A small image VAE, trained from scratch: 2600 steps, batches of 64.
Rows from block 7 of the decoder, named by matrix and row number. Each number is 128 + 32 x the weight over its row's rms, rounded and kept within 0 to 255. All counts start at 0. Numbers have three digits each. After the name is the row's rms in percent of the matrix's.
# conv: 3x3 conv (decoder.decb.1.2.conv.weight, 128x128x3x3), inputs 12-23, a 3x3 kernel for each
conv.1 086:117119140116119158139139146136149130141186132131166143120135146115140129121179139121115094144156130135138159192194190198242209167175175135139135141161144125122119126138143143177137135145139129119119127139116123126121148171151167211188175200188139129119130135147116126143154155200116131174114095152115122134091114128114125147
conv.2 097:106138103079160056071173051146122143148101169139104156088143127116139129130119147138096115166115161125112146142148152142141146136139153137133138135156148133144142134070126148100149161102144077072100066070071072074079117139123103159123106139125098133108082154103087152106137153112151147110163130123136152103123114094138123105
conv.3 100:189166163115140127130131140143114148139072113147103130109188141135115181168075164155161189095043056148135136121112121118086106129128129137145147113100088110106111143128141131106134138148163109119124121132136106115119148148162131076120152117142091134132092116112115129109147137113165193149121175153147159133141137141128122127
conv.4 095:099102117170120220085103104128136103107167073121139084131117134137140166040046060110071100120186114140067106163167173129159144150147167161170155112083105153159153113069147106197121105059137085075075081066058098071079148134155093109104139103150128129126173084186083112111212125209109104121147165159200169187099143148098168169
conv.5 091:091055085102166119114140105084101115132121173140125159120078127134166130093148150058111077208189197098103138139160161164183174161154177147134147071119106157146150046125090182128162146135148070069084086090090094103106068144110104157129100144118116073112074177118113147131154181135071112086161142141125121149137098098171123141
conv.6 102:127101149142057181134060169113143086094175065104149089124055153104100130101148115100124074099160083084137096136145147137153145135144137137153135137160152131149138080132099078152090077151082088058068068070056100062054128116134147108155125117142139100138145092147138078153160114175149092166140114148153132161099127136112147157
conv.7 099:104131072099176058102189063136102138158107167147109151092133104103139104100149084150115125168136178115084135141132142142139152144134140127130131130142130140139139137097129173084148164087138103098110107100102116113115097134105105148122103133113061123103071152082082152079153153102141116097178125120122142104119104106113126108
conv.8 106:137124116082105096120170118107091124119117162118097141081184136143188172185150160133150161078135169118126134127099132136145136125087132093090138130136152094075086153105145091119091135090150093101121093100125065080110077071101072171093083092086089140090157174150124193133093104101102130121110078149051099046088123142126148114
conv.9 115:125130140119054161135102163087140095108171096108142095114059163119094143134109118121171121118184126075127093128147133129144128110135119113139115125128127110126124110151105061144075084143100116112110106098102118098105129089124141097142110099121133114140164154163155118160146112139116082126109133130120113138099124134109142138
conv.10 093:117107121125164155149104117127132128128162127125146116148056111152151144150103200107134033148154144133175092163162172174180175176175181094104103108146090110113109101152071214182188145196096106093114111104104117106115098155125143136141100159135121113129082128122112106122108138123162127142116135105093123137072104115051081089
conv.11 108:118097093132127097126107085126129102131111124114084125129110106191166127129118051105119085118098093116109115134125096135129112139138119139118101122116116138138155108117077140142111110101064160167145165138104151091032128120075135123107106117101093090071129121103102109115110142066143129068112053004111122105110100081123101082
conv.12 090:141140149120093118181128212116151116119180083145163133169087151061118054114189164125158098124107092119148107130148140156168166154146146128091122169203168120102116099163102130085129109169088117105102100094088100094096093123087159123183106135130145100152080111115166069176105080113157109173151127126140142131108135151149182170
conv.13 099:115154096088164053107180063143114139153096153152119152102173110094140090114133103148103136169113161129118148145143147143144148145137145142127150133146155153140149142097141150083149149091139076064081054058069081080086109135126108144120110129122112134129092155120107160123138142118142130110174136133138162119122131119137148116
conv.14 109:033056035090130102071118096104110099119129113099114097079124074145185148095142089128135136123128116100096092124129124122134133119123119129147131136154124097105087060072073115132109092110094101107103101119103094102096113122111115141120111137127148151121156183154125144134100111102130138124129119119176164161185171170180167181
conv.15 095:086127094051155063079165078136109130162107150139120140106119113117132097154123137133102108168126151116102137149151147153154154139139152142140143145160150142136148126069123153101144144082134058050078055066063063069085121134113112163122120139127116131102087159123104150116149159147124134115158131135132131127125109119167144154
conv.16 113:113096097109112122138135129067109113041130122070122116138162082128197139083184110110137134082148146113147129099133170123155180129153163061083057051093052092097046119124138121166147123143154097106113112126129110125125088088099079114119109122117117134125136155160147142147133125142124089121096086099075102092101146113111141125
conv.17 094:137130123086117104132147109111125125105118140106128134143158107153187105156177158130160128082111130135122136139162157147177180136152160066099072146166138037078062139123132110130142149097133114111119100118117088098114112111097092182117131115128146166138102138154067169117099099109109136084155080106149111117149115133160121154
conv.18 111:097096118114127147103106121100094108115114115105123118145112161171124130123066048048052080117118081157161157126137128127148139133147143125120120110108114139141138115123138139159146112122124150165157121118117100092076076124094113131127115121130092080078079108117086101118146158165101104159020034044119117136094106127075047104
conv.19 100:107143108063159054087171074141096135158079156142093151092143134110116107147115129155090118163111160133097141146143139151143144143139147148134156154149155153137143144074133149072138147073137051045076037052061055057077124132122102165108105130124113133124097161118096155114132163123127151117154130143145160120142127108159150136
conv.20 091:090131072165172136134157099139124122137137118131130111140152087170175176042087078137128104120134094133132106105092110100092102103103104142149130140168139118142113098119097147161137146157119074079080067071070080077079120127131116121119101113103070111098089112114080102097139119059199190129192210133166170135181182159121135098
conv.21 104:142154110172173152141140094128136132114132116088110105121089116139152160129213158105094114130148107129146135163157158165170164161172166093111091097107078082107081139140112186193152156170131128141122124132108115130107132130123137150134122147130118135123114113123102136114178176125162153117109103052139112128024027072067075109
conv.22 091:109041124121096141128080137086133113107171109103143123097054110105133112076149104050085068144163130119120154143147154145163161148143152147153142125144149132129129055112107126149113095129101082073067073088075083073075114139130139147152132145147138099133119120145123105143152131186109097154110080124143129161076110127093122151
conv.23 121:126109114115113106135116121104084099074063071092074085092138113112137107123113100139137150096103100138146126108072070083035052080063083101089086085084076114098096127133132110114118111128132122130129123123122123127126120100114090015026095016046144138130153127123148127120106119109101122108093117121092134137131163148124143119
conv.24 090:121078150141062178150091175103148102099183089109159108107075142096086127097163133112124099100158100094131098139146149145161157137149137138144139152180158137150149099126108075155094109139109067052062068076065082071071136118128137129169137134145132098136133079157126096156162108187128108178135106147140133166091123142130164181
conv.25 108:089092114113131144092102116101098086107136093091112103041134115121204143149183111142156153130145118124162154151135112167151122162152136093082054092074049089066040128116116135147133127133136107115128125142141130141138091109077105139087103139093140131122174165142144150123095125153078109156078084152052112099089148134089119099
conv.26 105:113117109131145120121148128120086169112043152144104128101074163136073157154076184126118147131118123167165131100093110104079092116131131086120085083118089116146116131131126148126138148151139132127127144133128141142131133140161100083087112122117087132096038124053089120085128156094128177124120164135129107147127084129117077153
conv.27 093:143160159116084111184134209134145112122174077141171126164097158044120063121180157145158093133106090110156121128133125165172170117138121112101122169199167108084104099157098121067117096167084104099092087085076089087084091128086165118191112139120149106150085117121166068185101089126159110191148115131132151140110148155143165154
conv.28 096:149113130115111072141153061126159123143126137133109130104129078093101070150150116133160124157154141121122126139125135139141148139131136125119120128137115127134120130089120146070124157077126121110116119105097131105101104128128117155118106125120129143157137159137110157107149113096144099067159096083113119118101083123107107144
conv.29 088:088062093105141101124134112130081096167140143133149150136074100147155088148142122121114006190161191125140138160157127169169153176169153136142120120128057140149130088073038177163159148148121080076091112118094121114106115142053122153130136158121127082077087167090094132113169184164089117112130124097115109147115076090137090114
conv.30 094:078119097039140069073157095138107123151127153130113136081113105127136111158119141126092103158120154115103134143155157148158158135148141120138119138164125110131102130077121141102132135092138072065091070085088086081100110130104102177130107145107108139086084155100076141099128153148103132119142115129113119123130101121144117144
conv.31 108:070082078084143111083134105101115093092125106074112108137174066151211154135169105156185152103132135088105118140151148127139142131129131079105075082117095067074038101099086129139109091118112139136113143142129143143136098115095099123105104114089133151133138177138115144111058080069091094064100079078105072089124128150138137144
conv.32 115:197180167113102104107115121158152158132129138121114113191164119130164116058082082126122106131137149119111140131132132113110110111114129150143132120123128115119112179162144129106110110104113139132128127127121124120117163157145117139133109087117107124117113126130151147146113049085144110100116145135060070096123164187121136141
conv.33 087:092092111088113119097131125137143134141167141128149135087131142110153123120165131129130105146154150124120139170168168169190169160158157142159138139158138132129119117105132131134128118116122117111122111134106111117114165163147159206166171184181158169147157188176133160153136140178106120150109106144150149157123128153154157169
conv.34 101:114131098151171122132160097156172150169193177143137125129157097146167153085127116133162144140157119140149105136139135141137130116121118139151124141165147122143121121122098145146134098110080122124136122123127143130130139144131156166146126144133125141142155152149142145129106122060136134062091138051083084063092099086050093100
conv.35 097:076111066131156131103128097143133130138139136140140123135147069166164187071095083151169151116127109147156131108099106102091097097100111142153135149173148124150123104129092133157137119132108096104102079091087082088087126133133123117128111122118060107096087106103082097093116122075181189133134184123124148082142172126050096049
conv.36 095:091075105146095173088095103086121064093172038082142051116169136152158154064098077094050065139204100128105085153160162133155132144154145136151126099075083128139138092051144107198091105080110088070078084090079117096098136106142079120098127089143114134086165115177097122108187128196111070153137093144161131163106120137083136146
conv.37 126:108110106109109109120119122109076103062081062094081085075132098104121101102098093141127144096105114140121131073060086054054076068073104108086080093088073111097083138128135120104120114124132133129125125127122122124122098085108024000033058033056139134130143139125140129133109100100098120104092114124093124127127149144108132126
conv.38 104:129121124126163128112165125133104132132063115136066114095162116126130194143096171166159190082050097147124125128118118116090108127122126108127117075065063109118106157132134135130156144139151123133131125137141126130133151136153118092123132099122076124114082123115076133103126158120136195136126191149098119104137141126145139108
conv.39 122:129120117117109102140122130122094105093078077102091091098170115097131107105118100123112133104091091143145122110070043086028038101077080112112106094102089117109104140137135115108121112135127124129127121125127123116117124099113099012041106028065126122131133108104145115120136124106134137113121140130099138134125161147110133105
conv.40 101:167165165107136153130134149114129145114118127133108133139186176191139169151029065130136185069031048160143144113114100109112106106108111111127133118106120168163160145124116136156154101103111158176150147158152090077084132137118129123123149150143106122107132122106110115118115129104133145159037043075099109123112129159131148153
conv.41 090:138135158128109114181143203119152119115194085143170124142096138058110046126184170114152072129117095105149093130138133158163172137149135126099125175187173122109122096159078121087122122178090113096099095099085097102092094124101161126195112133125147094152091104130173065183105101115153115169159130135103125111105131147136172156
conv.42 120:136123131125120132152138145122093105103082087123097103112167144086116098117114109127097097114102100148142128087057059095052060108088101115112095103103096119114102154156152136140134135141147137142130132131126124124129116093107081042051097060068113104124105088085130103110145136116133146128131155145090132129102132131097121111
conv.43 104:140110162142078179158087180117140077097145057103142075172108185102096114100144127105140062109153082106135095146145141141146148134149134130138124144152136127129124095142120084150099084148086061031054037000009066017034119122123137114145123111131138115140138106152142091153162122161143106161137125137160150177117136158114157171
conv.44 092:141061128148150119122132112089157114128160159131104147146059122142168096070144123042105051173137151117135155152166156160183175171154168137140122091143112133137098043135087187157168145160150095095093093101098100109099116151130137146151089154081145064149082158095103114133165156129130131115117111050124135151086082104082067124
conv.45 086:099092122091119138114121130137151125145185138127149131068094111095125089122176121122118096144150139106104117158175162161176162149147160151170153146167155142139134106097116129134116122110120107097106108112104107091104147165146171211188161191175165157143138166162124149149134134178107116155121101135139140156111120137143153170
conv.46 093:091102106123174110098101091121146148116125181099131146109130115147173145157108104096104128151106156000146128157164170141155174137146163151140173057107119152142157091094137167102151048124131082070093089088100103080093122154135119143126061155122159135151088194113102106115147174146113085127196136166128129142150103134146098141
conv.47 111:155116099138106092130118115126100125103121147111122129118220130166217107128170079157113121113090141108086127126129126136132138126118144148132118124132126117100098132135111151179109130165129147141085164161094137131097116116109084143102112143114170118109137139114136139126075147112112200103111132097095099103129116119129098094
conv.48 091:093096094121142134128130128122133125129157129119144120110129121139178149077154105129142137137148125105117125174189179166196180155160155148139122141145126109110102089108131136163135121129125121121116113136122114122114145149144149159139158158148172174137194200176152156150111112135136136156150128147172154146175153163156165154
conv.49 085:099109118119130135119135130139141134143175140129155141116143144138178162104178139122114107151160139139124150188189189187226203171172172129143129130156122125127113126117143145172145138130141132117126129140134125119130158174153159209167166199187150147123147170173115146147146137190116128165121113141124130131117127137130133145
conv.50 090:042083058093109106079122087118107114138163127108148119088106096134149130104131082105067079142173145113136147147142155143158145139142150139156146136145118129135120101060123114144124108092122085087092094098090091091095143108126129160114136148145135161085149158166124146122143134194104108152095083125143142155126114127119113140
conv.51 096:088132084050163043088160055140101127159079160131106145100120123111123097151120145143083108161112158119096132135144143151154148144140152145134141153156151154147152127071122145087143145082131065067094062064077069076089125133126100161117111149123108132118081150114091153112138159120119139114159135144142149117133122108160148136
conv.52 097:089114145074121153074113141093147117073149112072139108186120112186145126171191187123149102119143105105142131121161170107165176087130136102121127087125129047092099104129146130147156116130135109104123088100117113103115112143125102164165080146145121150154086127164075107138156136189082087132092042077115097156046035112106112153
conv.53 101:140123117139092150161085162139116133129084095147116111098152088134146133096131079178169184133078099168132105137116135124074114136113123151123151144083129162108154140126128122102131148131163118128116136131122123130113150154171137097113153095120118099151149074158156075147165102102142131113105156144095144130123174136114162122
conv.54 100:129095149150071182146071157105140083106171055095151078121062137103112130085151113107128071106169083087128085143146146139154143140147142143150137131151136132153140077134094078159086070142087077052050066060053087059061138114124143120149124113140143094139145090161135071146162122184137086172132120144129132161087119146122149161
conv.55 091:090107120030124074075156116132120113148137146122116130065126113103112062163158161133130108145139145112086121141142138136161143132128137114126118146156155113119115127076121135078125133077134082074087069083078069068083120120106129200131103143121151160120113164128098157114134146168107125116120092122137140136107083099157143183
conv.56 095:122075140133063157149069159089143050089197036081153069119083128111147122097167116104121056110166081102138100154156133164162155150150140130133117136160139114110110075124107105151074096139090100085089082101089098086092126132121139127158119131143145089127138101147134077154140105177119087162127079128106109135072121141105141145
conv.57 109:113097109101118124114141136122136149109101135122122125162069066123107104114113132109110099142125150074097111118132116112123127119118124125127119118109119132128121084094087113115111143138141086077088139116126172176166131137147098116133111117109098103136091104124122134132080057045131089083124102137102090105103120134112120083
conv.58 102:068078128075099135120144201088113121105135124133139140133120086142128098129148153117096079159140161110114117129148152127141153125142156077092105110134138112119129122124111121141128131130150130133128099098111125114137112139135087129141107121132106121129109124156111110141089071122068071089092074142080088092104126156125136143
conv.59 097:063104060138172135122158110102123110125138126120130110137133076181180168063140082107112084137148113108128103101093091092085102096084096125135121124150129100124092103130107154154126125162111107100110090078095110103107112123118105127114090100098039089072078116098080096080127125057176147097151153079121125104128122118070074078
conv.60 133:128115117118106109131123130108095112077078081098089094109159117084111086101093090132123138103106108143136140073048075060035069082072100108099089098097085117105099139139136117108121116118135133135129122122124120116120116092120054000031086031068137136136132122116146134119122114098120125099109130115108130132124144141111129126
conv.61 109:091123176100118154114124144132105100142104092124119121043075173091087075150136098152078102141115094089133145142146091159150089133148121138118136149132120120112127133116109147127106144117121117119139133104129116102118123130104135138090131144121108105108103115102103107112080136155033086175023064156062149181053137182082151163
conv.62 119:117109109115111113125123123103083103059067080080071083070124109100129116116115107130137150077094121131133125071073092048047075048062094097083079090075066120095090127126125108116117113123122132135126129125126119121117103099125030014070071023067135137134144131126130131126092108105093122108091114115094122118125145139114130119
conv.63 096:133143108091150060101181047139121140150094164143086149109162102097122086124157102150099123169117163119094152136138143148148153150139150129130123134144141125139127142100140159096150156079146097081108077071085098090091103127100096158120095139113090130101071148093081154090151160121138129091166117100127138101111093099121122122
conv.64 100:198171164135108145118091120131104118126065092139109118082160137177132175139092110164158182129070059168150138127109129124081109126108108135122138139098110136119128128127133111097124146147157112123115135133120139138125142145166122079114138105125104113137118085122118095134153113086127144133088129110131166138154164149075109127
conv.65 123:129121125119113121129119129108075106057059080080078091079126116096124117119118115110104126086095102143148140062056072058053074078083088104084083089073070111100084132134120121126116129129136129133133129129124127130130102075116051012065085037083122117126126112116137130125105119118117138121103126124100126117120138126098113109
conv.66 100:147140151143124150167128168120098116085121078112113101052152114036148128039171097099089106115100081159134131110107116113101109120117117124064110127018080150070108146162146130152138132152159126147149128152157116140136115122135115093124150118126105091128149062127143099115152127152131144154104117153067122086072146082077142069
conv.67 107:130150101129129055121133076123090137128090129110083131145162083103147065105148178124113142090100128100107115099112100104118119101123102116123116115120110131137133145113075139117062135132067152137088175139076157142096101124125136115152135126138079111115109106101104098117103155074155152042103161058120112071116095036139105036
conv.68 096:105103115150095198105096105112142043108181024103155054102121116116125140079096038120105068125204099125095109147156159101138105141142147160162129113089082153161145113058145085172094112066123086063079090067069110078083150112150115115082142096145127126105180096170106127090187123188111063136128114141165153179105141145087142149
conv.69 104:159129140130126101149138112114105142083058149099087151110126139098090128145075166093124134089085131129147145105106102109083097108108119097129091063106055099129084142137133131119137120135139136137124137145127127128120141112153129067131135096120111111125097127099124142121120155089131165099118154096094097139129099134134066134
conv.70 105:100096154099111158136131134127126108140131091134141104088043139112085095162168141148107108124122088078116132146155111170162085142132095130124113150154124134131110124108103148127086146119085127107108149110107121105109120127114125157105158140087112109114095116101103108109088094133066071132070057112050105162030074186097153199
conv.71 095:094109105160117208083109094130135101111179067119138079104114127127132164046074075133048093117184096152068098157160169129150155154154159147177136121065103150151151114051143101205116123062136086073080079081064097074077139125156086102105131095144122128122163090175078088103190136202105110133130149148190160167113151128089167145
conv.72 102:078113109080067109113102131094070120110132119103156124144094156123097087157136135096058078153166148145193191104110101140156154142162146110113114123124119130151138088088134143148134129139120122121124109110105124134120086074078141137150129141142094074046098102114120117133176181216062054150039016077137138187058094154091080129
conv.73 095:125143154098095145160126197113151106114172087110143087175075192116072120162169165114149095093153067080145082126153161143164163080142143097112114136169146076095107096166121109131120083172095106099121099096105108095102095125129165116157021133127153107142113148151166086168117085153139092142077083102124117152074118143101147170
conv.74 108:118136124128138120172188150138118150126106127131120130174116192173107159168119155148149145120124124135150121138103107112069072111092096121141115114133111126130119145163183136124171161162182127123121125122114130123128146151153098076088119092094080142079068124038073113040132163110130163128138192133146133159140122140114080113
conv.75 117:142125129130118118141138125110113125102097114128109138148151164143103125154110145114131131100106124157148162081064070065041057093089106113122107109123099124134115151146155135115142137126161128130126130124119127122120131101135063055065094093096091122097082120070091139082133146108123149106124163120118129142127119144107090126
conv.76 094:115098133134099158130093160143131100137161062122139032112077101110129126103179126139114091128140089103133032166152151168157150152146128129144127146157120112102098123118104141153105123143057087071077081085071075063062121135112131141144120125114139141129122114136111085134151126170121104155120079134129119141069100135102137155
conv.77 094:087136094051158046086164065136111138158098167147108151108126135118124113150133146142087110168121161126105143141139143151158150140140145143127150143162164145138147135073127142089143155094135070073083067071068083080083118135119106166131103144129099149114080158110090157116141157118136146110154135123137151120127108112153128128
conv.78 087:106123142119157157114132142143137152130164156134140137134139143140163163181157158126127149112121139127119139128144123143145131138146137138137145148137131163164154141141132139159144138152154201232192229255235196211188119127112150145133140151138119118126134131117132127110083119143097135174068089154059091101075113109097122128
conv.79 103:105128099138172139104118100126106132118120121131113131039106080111158172093133149151163173092068093150132137107116115102112119113131114115106105111110102116118101112122119134173162135172144085114113126150145133148144125128141120107129141140130087116113100098102069094077103139129160194199119174135096159089122177109087126035
conv.80 090:117105152143063171148084174107159112113233103109165114097046133098098105116177122112128096111179103072122085140151139144161152134138136145157148141173170132161149098126108092156081095140093087079076078083077093075067129129131157149180129143156136112135138102182130090148160126213115082184117075145122128163058104134110167171
conv.81 106:102128116118173135103159114104082094099102114087065099110114159149152205160122205113089099099111112138140147129137133135145134120134120084074068077074074098092081163134130197204172169137153133134120150148133130136116130112116122125118137121114106097120085119087100133101132186120130204144082153096075049100066048091093059099
conv.82 100:107148112075166065087179074141087142155091173150090156097145128112122091123123118152099124181117174123092137151139147147139146152130154134118143123136147149141146152090147164067156155076138080077105064072092088088109098139106100155118098141119085131111078158108088153108128155126119130099158124147119147104116116112139144123
conv.83 109:077109087160184162130149132107099100109122105107100089101130085181189177119173143115125110113132102142146118125124140128144142132132129094092089108110096101105096129161130180226187149173147138126135138129137145133139122119122117131129116122107081095084090103073087098076146185158175211190124175129095106093093102088066105098
conv.84 086:075099112103146131087111113135138131125150141128130130136137139134158151171147149129128144101109144124121139119130119122118112124127120148135137146133128155142142127115117130142123124132139186209189205255227194214194119122101126134113129137124141132141157148139152143126072091135083126151055085138066110123087136130092136135
conv.85 095:109091148126096159126097156136143034141183039128148106115075140120137115091171103129130044136152083121127135166158123172163137166156147132141105143155126134124113112125097150148089133130110100082093095103094101090094119130121140135137124152147138096124135113153117104137136134185113116164115087132078105137064109130087127135
conv.86 124:130123114121110114139131137124093118101081088116095096121156130082103094100097106124094122110091090151134134084044061077033060103086100127106103105101094124107103134149147128118138120126136133140132130131128121122115114103112074018053109063076116118118112095103128119116142124102129142114132155138103133135106138139093122119
conv.87 100:147147126154178137150137109135130125127120121129126123169144147127142130098102111126124089147133143120129102135131129132110118138128136138138136152137125143138140109121118148129153126127109036030045005011003034032053116131120110114123104115105124119134112133119107104125166146114174155124213183163174159153159153156147157157
conv.88 106:122124112134145126134155141127132129122131131114106108108118147168173191116097141120137146103102096152145136145144153146146150145156150097098082115122107103116103125147118152178155125145117145157140127132130085092090127126117139146139128147123105110113101110113110129125170177122155174137106120081118130113087113110091109130
conv.89 099:093150104073170069090177074154114138167094162151111155106137146111112138132117133151102126172117165124110139141140139149148149144140138156134154150166156166154165130081123149097153155095144054049076055064068061070089116135123103161126112136119093142119085155108092157112129158116137145130175142146143150104137129108151152106
conv.90 092:088102170143109175062089149131141080085185065065142086108089143152128134098115115122119057105166107073126117157167163100164200143153164147158153069097135130152145117117137121176118125131139093096102107110104114090096151146128057152165130122159105135168144096181019081158168116184063076187140090149112136170058109145063136158
conv.91 103:137125169155087186173107184112140083101152052113141083158121169118114141098134119116141084112150086094135092141149151140148148142147138133128132136139131135130129102148119080151099093137100049000023020001006072021042135118134130106140123107130140109144139092147140091149170100156156102161162142149158147178121154162127159170
conv.92 123:126124128121123128135127134115097119079082095106100107099139121097108108130112119120109143093098119150150146062065085050046075068071097107100101099097090128117108146145145131125134131147144130132128132133131135128124099099128031028064072059084116121116109108109111115115118121111116133126106129131087115111106118118084110109
conv.93 103:099113126107160118101140118115094127110097117123104131138120100089172141118156184148133129125130147131130129148163151141156159149158147105102087070091069125125088111128109175165151136160132125101080149134120143150129123136110105123123141146128089105138095128121110127130144161113161187125113162094104056082079110103111120085
conv.94 108:108120097112146106129148120131076138102046127118087105091098142141120155144102161142121157104092111155152107125091101107072086101101096086112069072103048100116080133131127130138135135155139124130121132131124124130129131122126093083099114068103083132092068137059083127087108161092112169124107155126118105148132116141116081115
conv.95 097:100136091053148053091156066122113121134104146116115134121137119119148099158135143120094107149114141118119135135150139147153148137143143121123120125160138131132121123082118150101142147089136072047070050048038061055059109128119094159118104129104118135111078151111098149097135146131147141113167129127150143122138112126156134148
conv.96 092:071107088152130171125104142129108129136182071124158028067092075139129168102108129114057096139179090125137048160157157161174152158159130144161127101109110143144130128078077165180094143151055103084075103117082110111107136135144097159148141128133043134102147118152094086142193119148108095119131098111118102140064082136100133166
conv.97 089:141125149081115104098182121114154122140120140128125138133147124139138100189190175142134121122113117147125167149161150168187164164155150067104057157178148075086048147106149132139117160111149103095102098105094091086098122088122103208110126134098144154077104121112086184088103125133115142111123102114121086113116094138135115149
conv.98 087:144126119171128143176164130123153126126152115123145136144099097152113139156171192122122108148166108129155163174184168181186189177181168089109057129154117099097048142127136166196103176170148117117115098113104106117111130145129117165144125142142112140114094110130107154136134106086157146104149113053106075104067067121108100127
conv.99 102:180132145151086154147094166137113129133074090144114116071161096138132141123117110160172175129068102164125122142102135123063112128114120157141164140095124144117146132123123120088136152139171123126101128121125119121116157148165130081109138105127118095145149077150136098146160105103134131125103144140128162135133174138123161124
conv.100 092:110110091157161181084075048125122098123139106124133091124119089169218206075118013105072042143153120123089067160161169152154138160158162134137116137121092136135120095081080148172150109074054060055059072075077090075076126140123080119091120123128131128133155153154084097097195152170116116109165142155151138129154148151099119129
conv.101 091:150149144095125113142221135139137128148110145141141154150167141120084121189177182151125141122107109126119147138154148162173175143140156094115111157184167109107110155120149081150081170100141100091111090096087079082084109097119103205130112115120114150107090093133081182104089110125137155108160120134159111124123109137199160177
conv.102 102:136102177153068197158093177113143074111174065117151093131094151093105126092139126111140067111172079097128088146147146145147148137146142140152134143157137138145134095152103071156091092143095073038055050038035088053062138116141143110153125115135138091143149085152138093155167116170139096155140148148141140167094135157126161158
conv.103 107:210140154095057081143155142109094132105128151103148129172228183127129087190151116166124130083082110107142131114069120136137125121076112102108150124162168119092099160128114124111072154145132151158117142150112097087080105064151085161104126112135130149143130132159143167160131134084178172121127105107110110120094107170142152166
conv.104 097:179146162125109102149178130125087127137075143123097129142179114148121118161154159162160152095088116120121137140124137162170165142141158066093092145171159039058048151106149073110054155091146079068090061075077052054077108056099102185105108103100120157116113100135076170110114096131142147106169105134148141122158131160181140163
conv.105 086:090098120083125116107132130129144134154165145135154137082116137099132118134149133125118108154155159107116134165185168170192164153162166144154153138161142132135128121104118138135142123111124106110104108119109106119114161154151164211170179188185164166152151191159132160143137144177102118162123094146152138149130121141152161173
conv.106 090:105081080106179108100118104113125119148109145129098122147090125143177142105084104056084047182129158087109088158170159150171149158154156143146140084121088136138129060090082186123160123133075084074096086107095102100101111155111090130120073157082151116142082205137086073122150175147124114132172138144131143164159122137109093152
conv.107 090:087086119096111121112114120127138112123183125117141111076073094100107078121156100097092069130137126103102112147148144138151150139137148131152133131167142131138128097100112134127128116122129086075082085088071079078077131135119148175165112158137141133119110133137106114133154138173110107158108090120133127159072091118113127160
conv.108 093:071119098019135057071154094132107123149121147128122134088117112137136109152117140115115102151138142112097127138159147148159154140142138126143122132158133123123110123068121139087134131069130075077088073089087076076098110130097102168118107149123118144109096171122100156109116147138098118096135108131123114125139106129154131166
conv.109 090:118112152095132078124134138135120126140159143127173133101096135129128067137167136126125101152126144112136142147140138164170163154168165123114081151178142123124098109118122149123142129136123089079086093094088083083093110139047141168157156168151133109123099146073115130127139139157118114170114094133106117146081098127131124151
conv.110 082:102123147124162157112135142135133144122135131121130128117133146121152165193154169112111120104107128139130127145152134156147143145148134125122127120121114145138137157143135149162144159171165202217203238255237216233203120120116137138127138142132107108129124122115119115107101131158105156173080119153048089091063102092079107112
conv.111 095:142152138073134062111173082137121133156098167149105150128153181117097107153121147143081129165123165150134163146137140149149150148136142134118151154163193134133146152092141132080137157063143067056067040050052067053055120119125102173124117136136116157132099150132099181127131149119141155116151118115165174131134122118155141129
conv.112 091:091078148145108154071103155063145087079175080098139070118064138120167135036140090048112081086156098114102074140154169116174189173163172140157148068080115139147134089119119111171120141117116093086094093104109104099101139131133032145145130135146114135158138108188028088145181112166064094147146099132139125154097122136064130138
conv.113 097:084096079140154151157203157115112106127136122126122104157145088194161153096162110115120083137145120103126097099091088088084087099084086125141116130141133102118096113135127139146150154166146111106106097090093116102104102108115110115115086100098051080063088110088079103070158127079187155124181171104134127114129122123089093088
conv.114 093:132147132060085163139101162114119075104166028102170068160120135097107135109181123121123094130145060135143094109145162161173154141159168064070103148175164086089120111144119129146107103155076104092087094112093099097088020131119131128162098135153123085129058104171156090170129102175147100148102076108139123134087121136132146164
conv.115 099:043073090097126139140141167111110128115142135131160148120077103174155135132157185138103108155181147135142138157164167161182190157178184063092087110120133100123128096102108157186175163195167124106112124113114121117130117120122080141137122139147115123139117138134129124147087071134067099122108111132104128152098123116095097092
conv.116 108:054085066071141083091138098102102105107121108103113107112149109150189143154152116134148148138132145104120122149148138147146128147145125107126097111123101102093079107094111132138117104118113130126136140141133128134123114119097129126097140132108139163118159192147150165125090104094084119092082084107119117140127134164133120153
conv.117 097:085101098072165089104114103128069109166126163134143133096108141127120111088074058119133088196182183057137101149143149141097139136133141144142137094107119156148142089116107169052149109104105084080100076073087101096112081151093115109105097138102109102118121186098146124136149179132101095107164132142137162145143114122139134125
conv.118 098:140105129123116137150151153118154139115147124093093097168105088141126119154185156097120093147138135090096107149174149129149134097076074117123124131144120098064073117121133125131119114099101113134124108105106120121116155159124119180153110093096146147138127138134088097111145113143081059068095000059102070128074062146150153196
conv.119 088:137106168139110127170126189116176114108224099112145120150064142123135072139207175087129069122131103111148117162165159164179175158142126135125105161180150116080061097150113135128154115168110103106093093112093088085086142133114167150192126134068145099159114120108154064163168096144141112162107075091092104124051080126105129161
conv.120 118:146140133128120126157135142125102109098081087111094108112162147107124111133122126129103122114094091154158136110061071090042063102085100114113112110103096120112111155161159133123142135138151126131131126133134125126127128109118089032045105062085111115121098088079118104105140138109134152126129151140104141134117142132102115105
conv.121 092:117092147141124171149099170101139080103191097095159088133064151129160136086143130081130026135175118101142100150153149150168161146155148114116108130155131119145120067150084162182161122181112092086086086092083093077077113126116141126157106135131126032136108107131118019143166131167139135160128134120119139166064107130080116134
conv.122 093:133143176097089123198138253115135117106159093132165126187125177129085095133170165150162144132132118129152137146142150170175178148149146099092128154180175093106102133170158112085130119162120094080087074062061089073073091119095151114177086128110139119156055113129164100186113083133146091164145128158149149164110155182144167177
conv.123 088:105096060137198104102112083128132120158106151127100127168081133140175125119110079078078017183119161107120102155162152163153158159158156144159147108123050140143127086096025205133168131138083089091086079102088095103106112161122102153124058149082149128144054171111084102121160179122138140107164150122171154167155113108123099134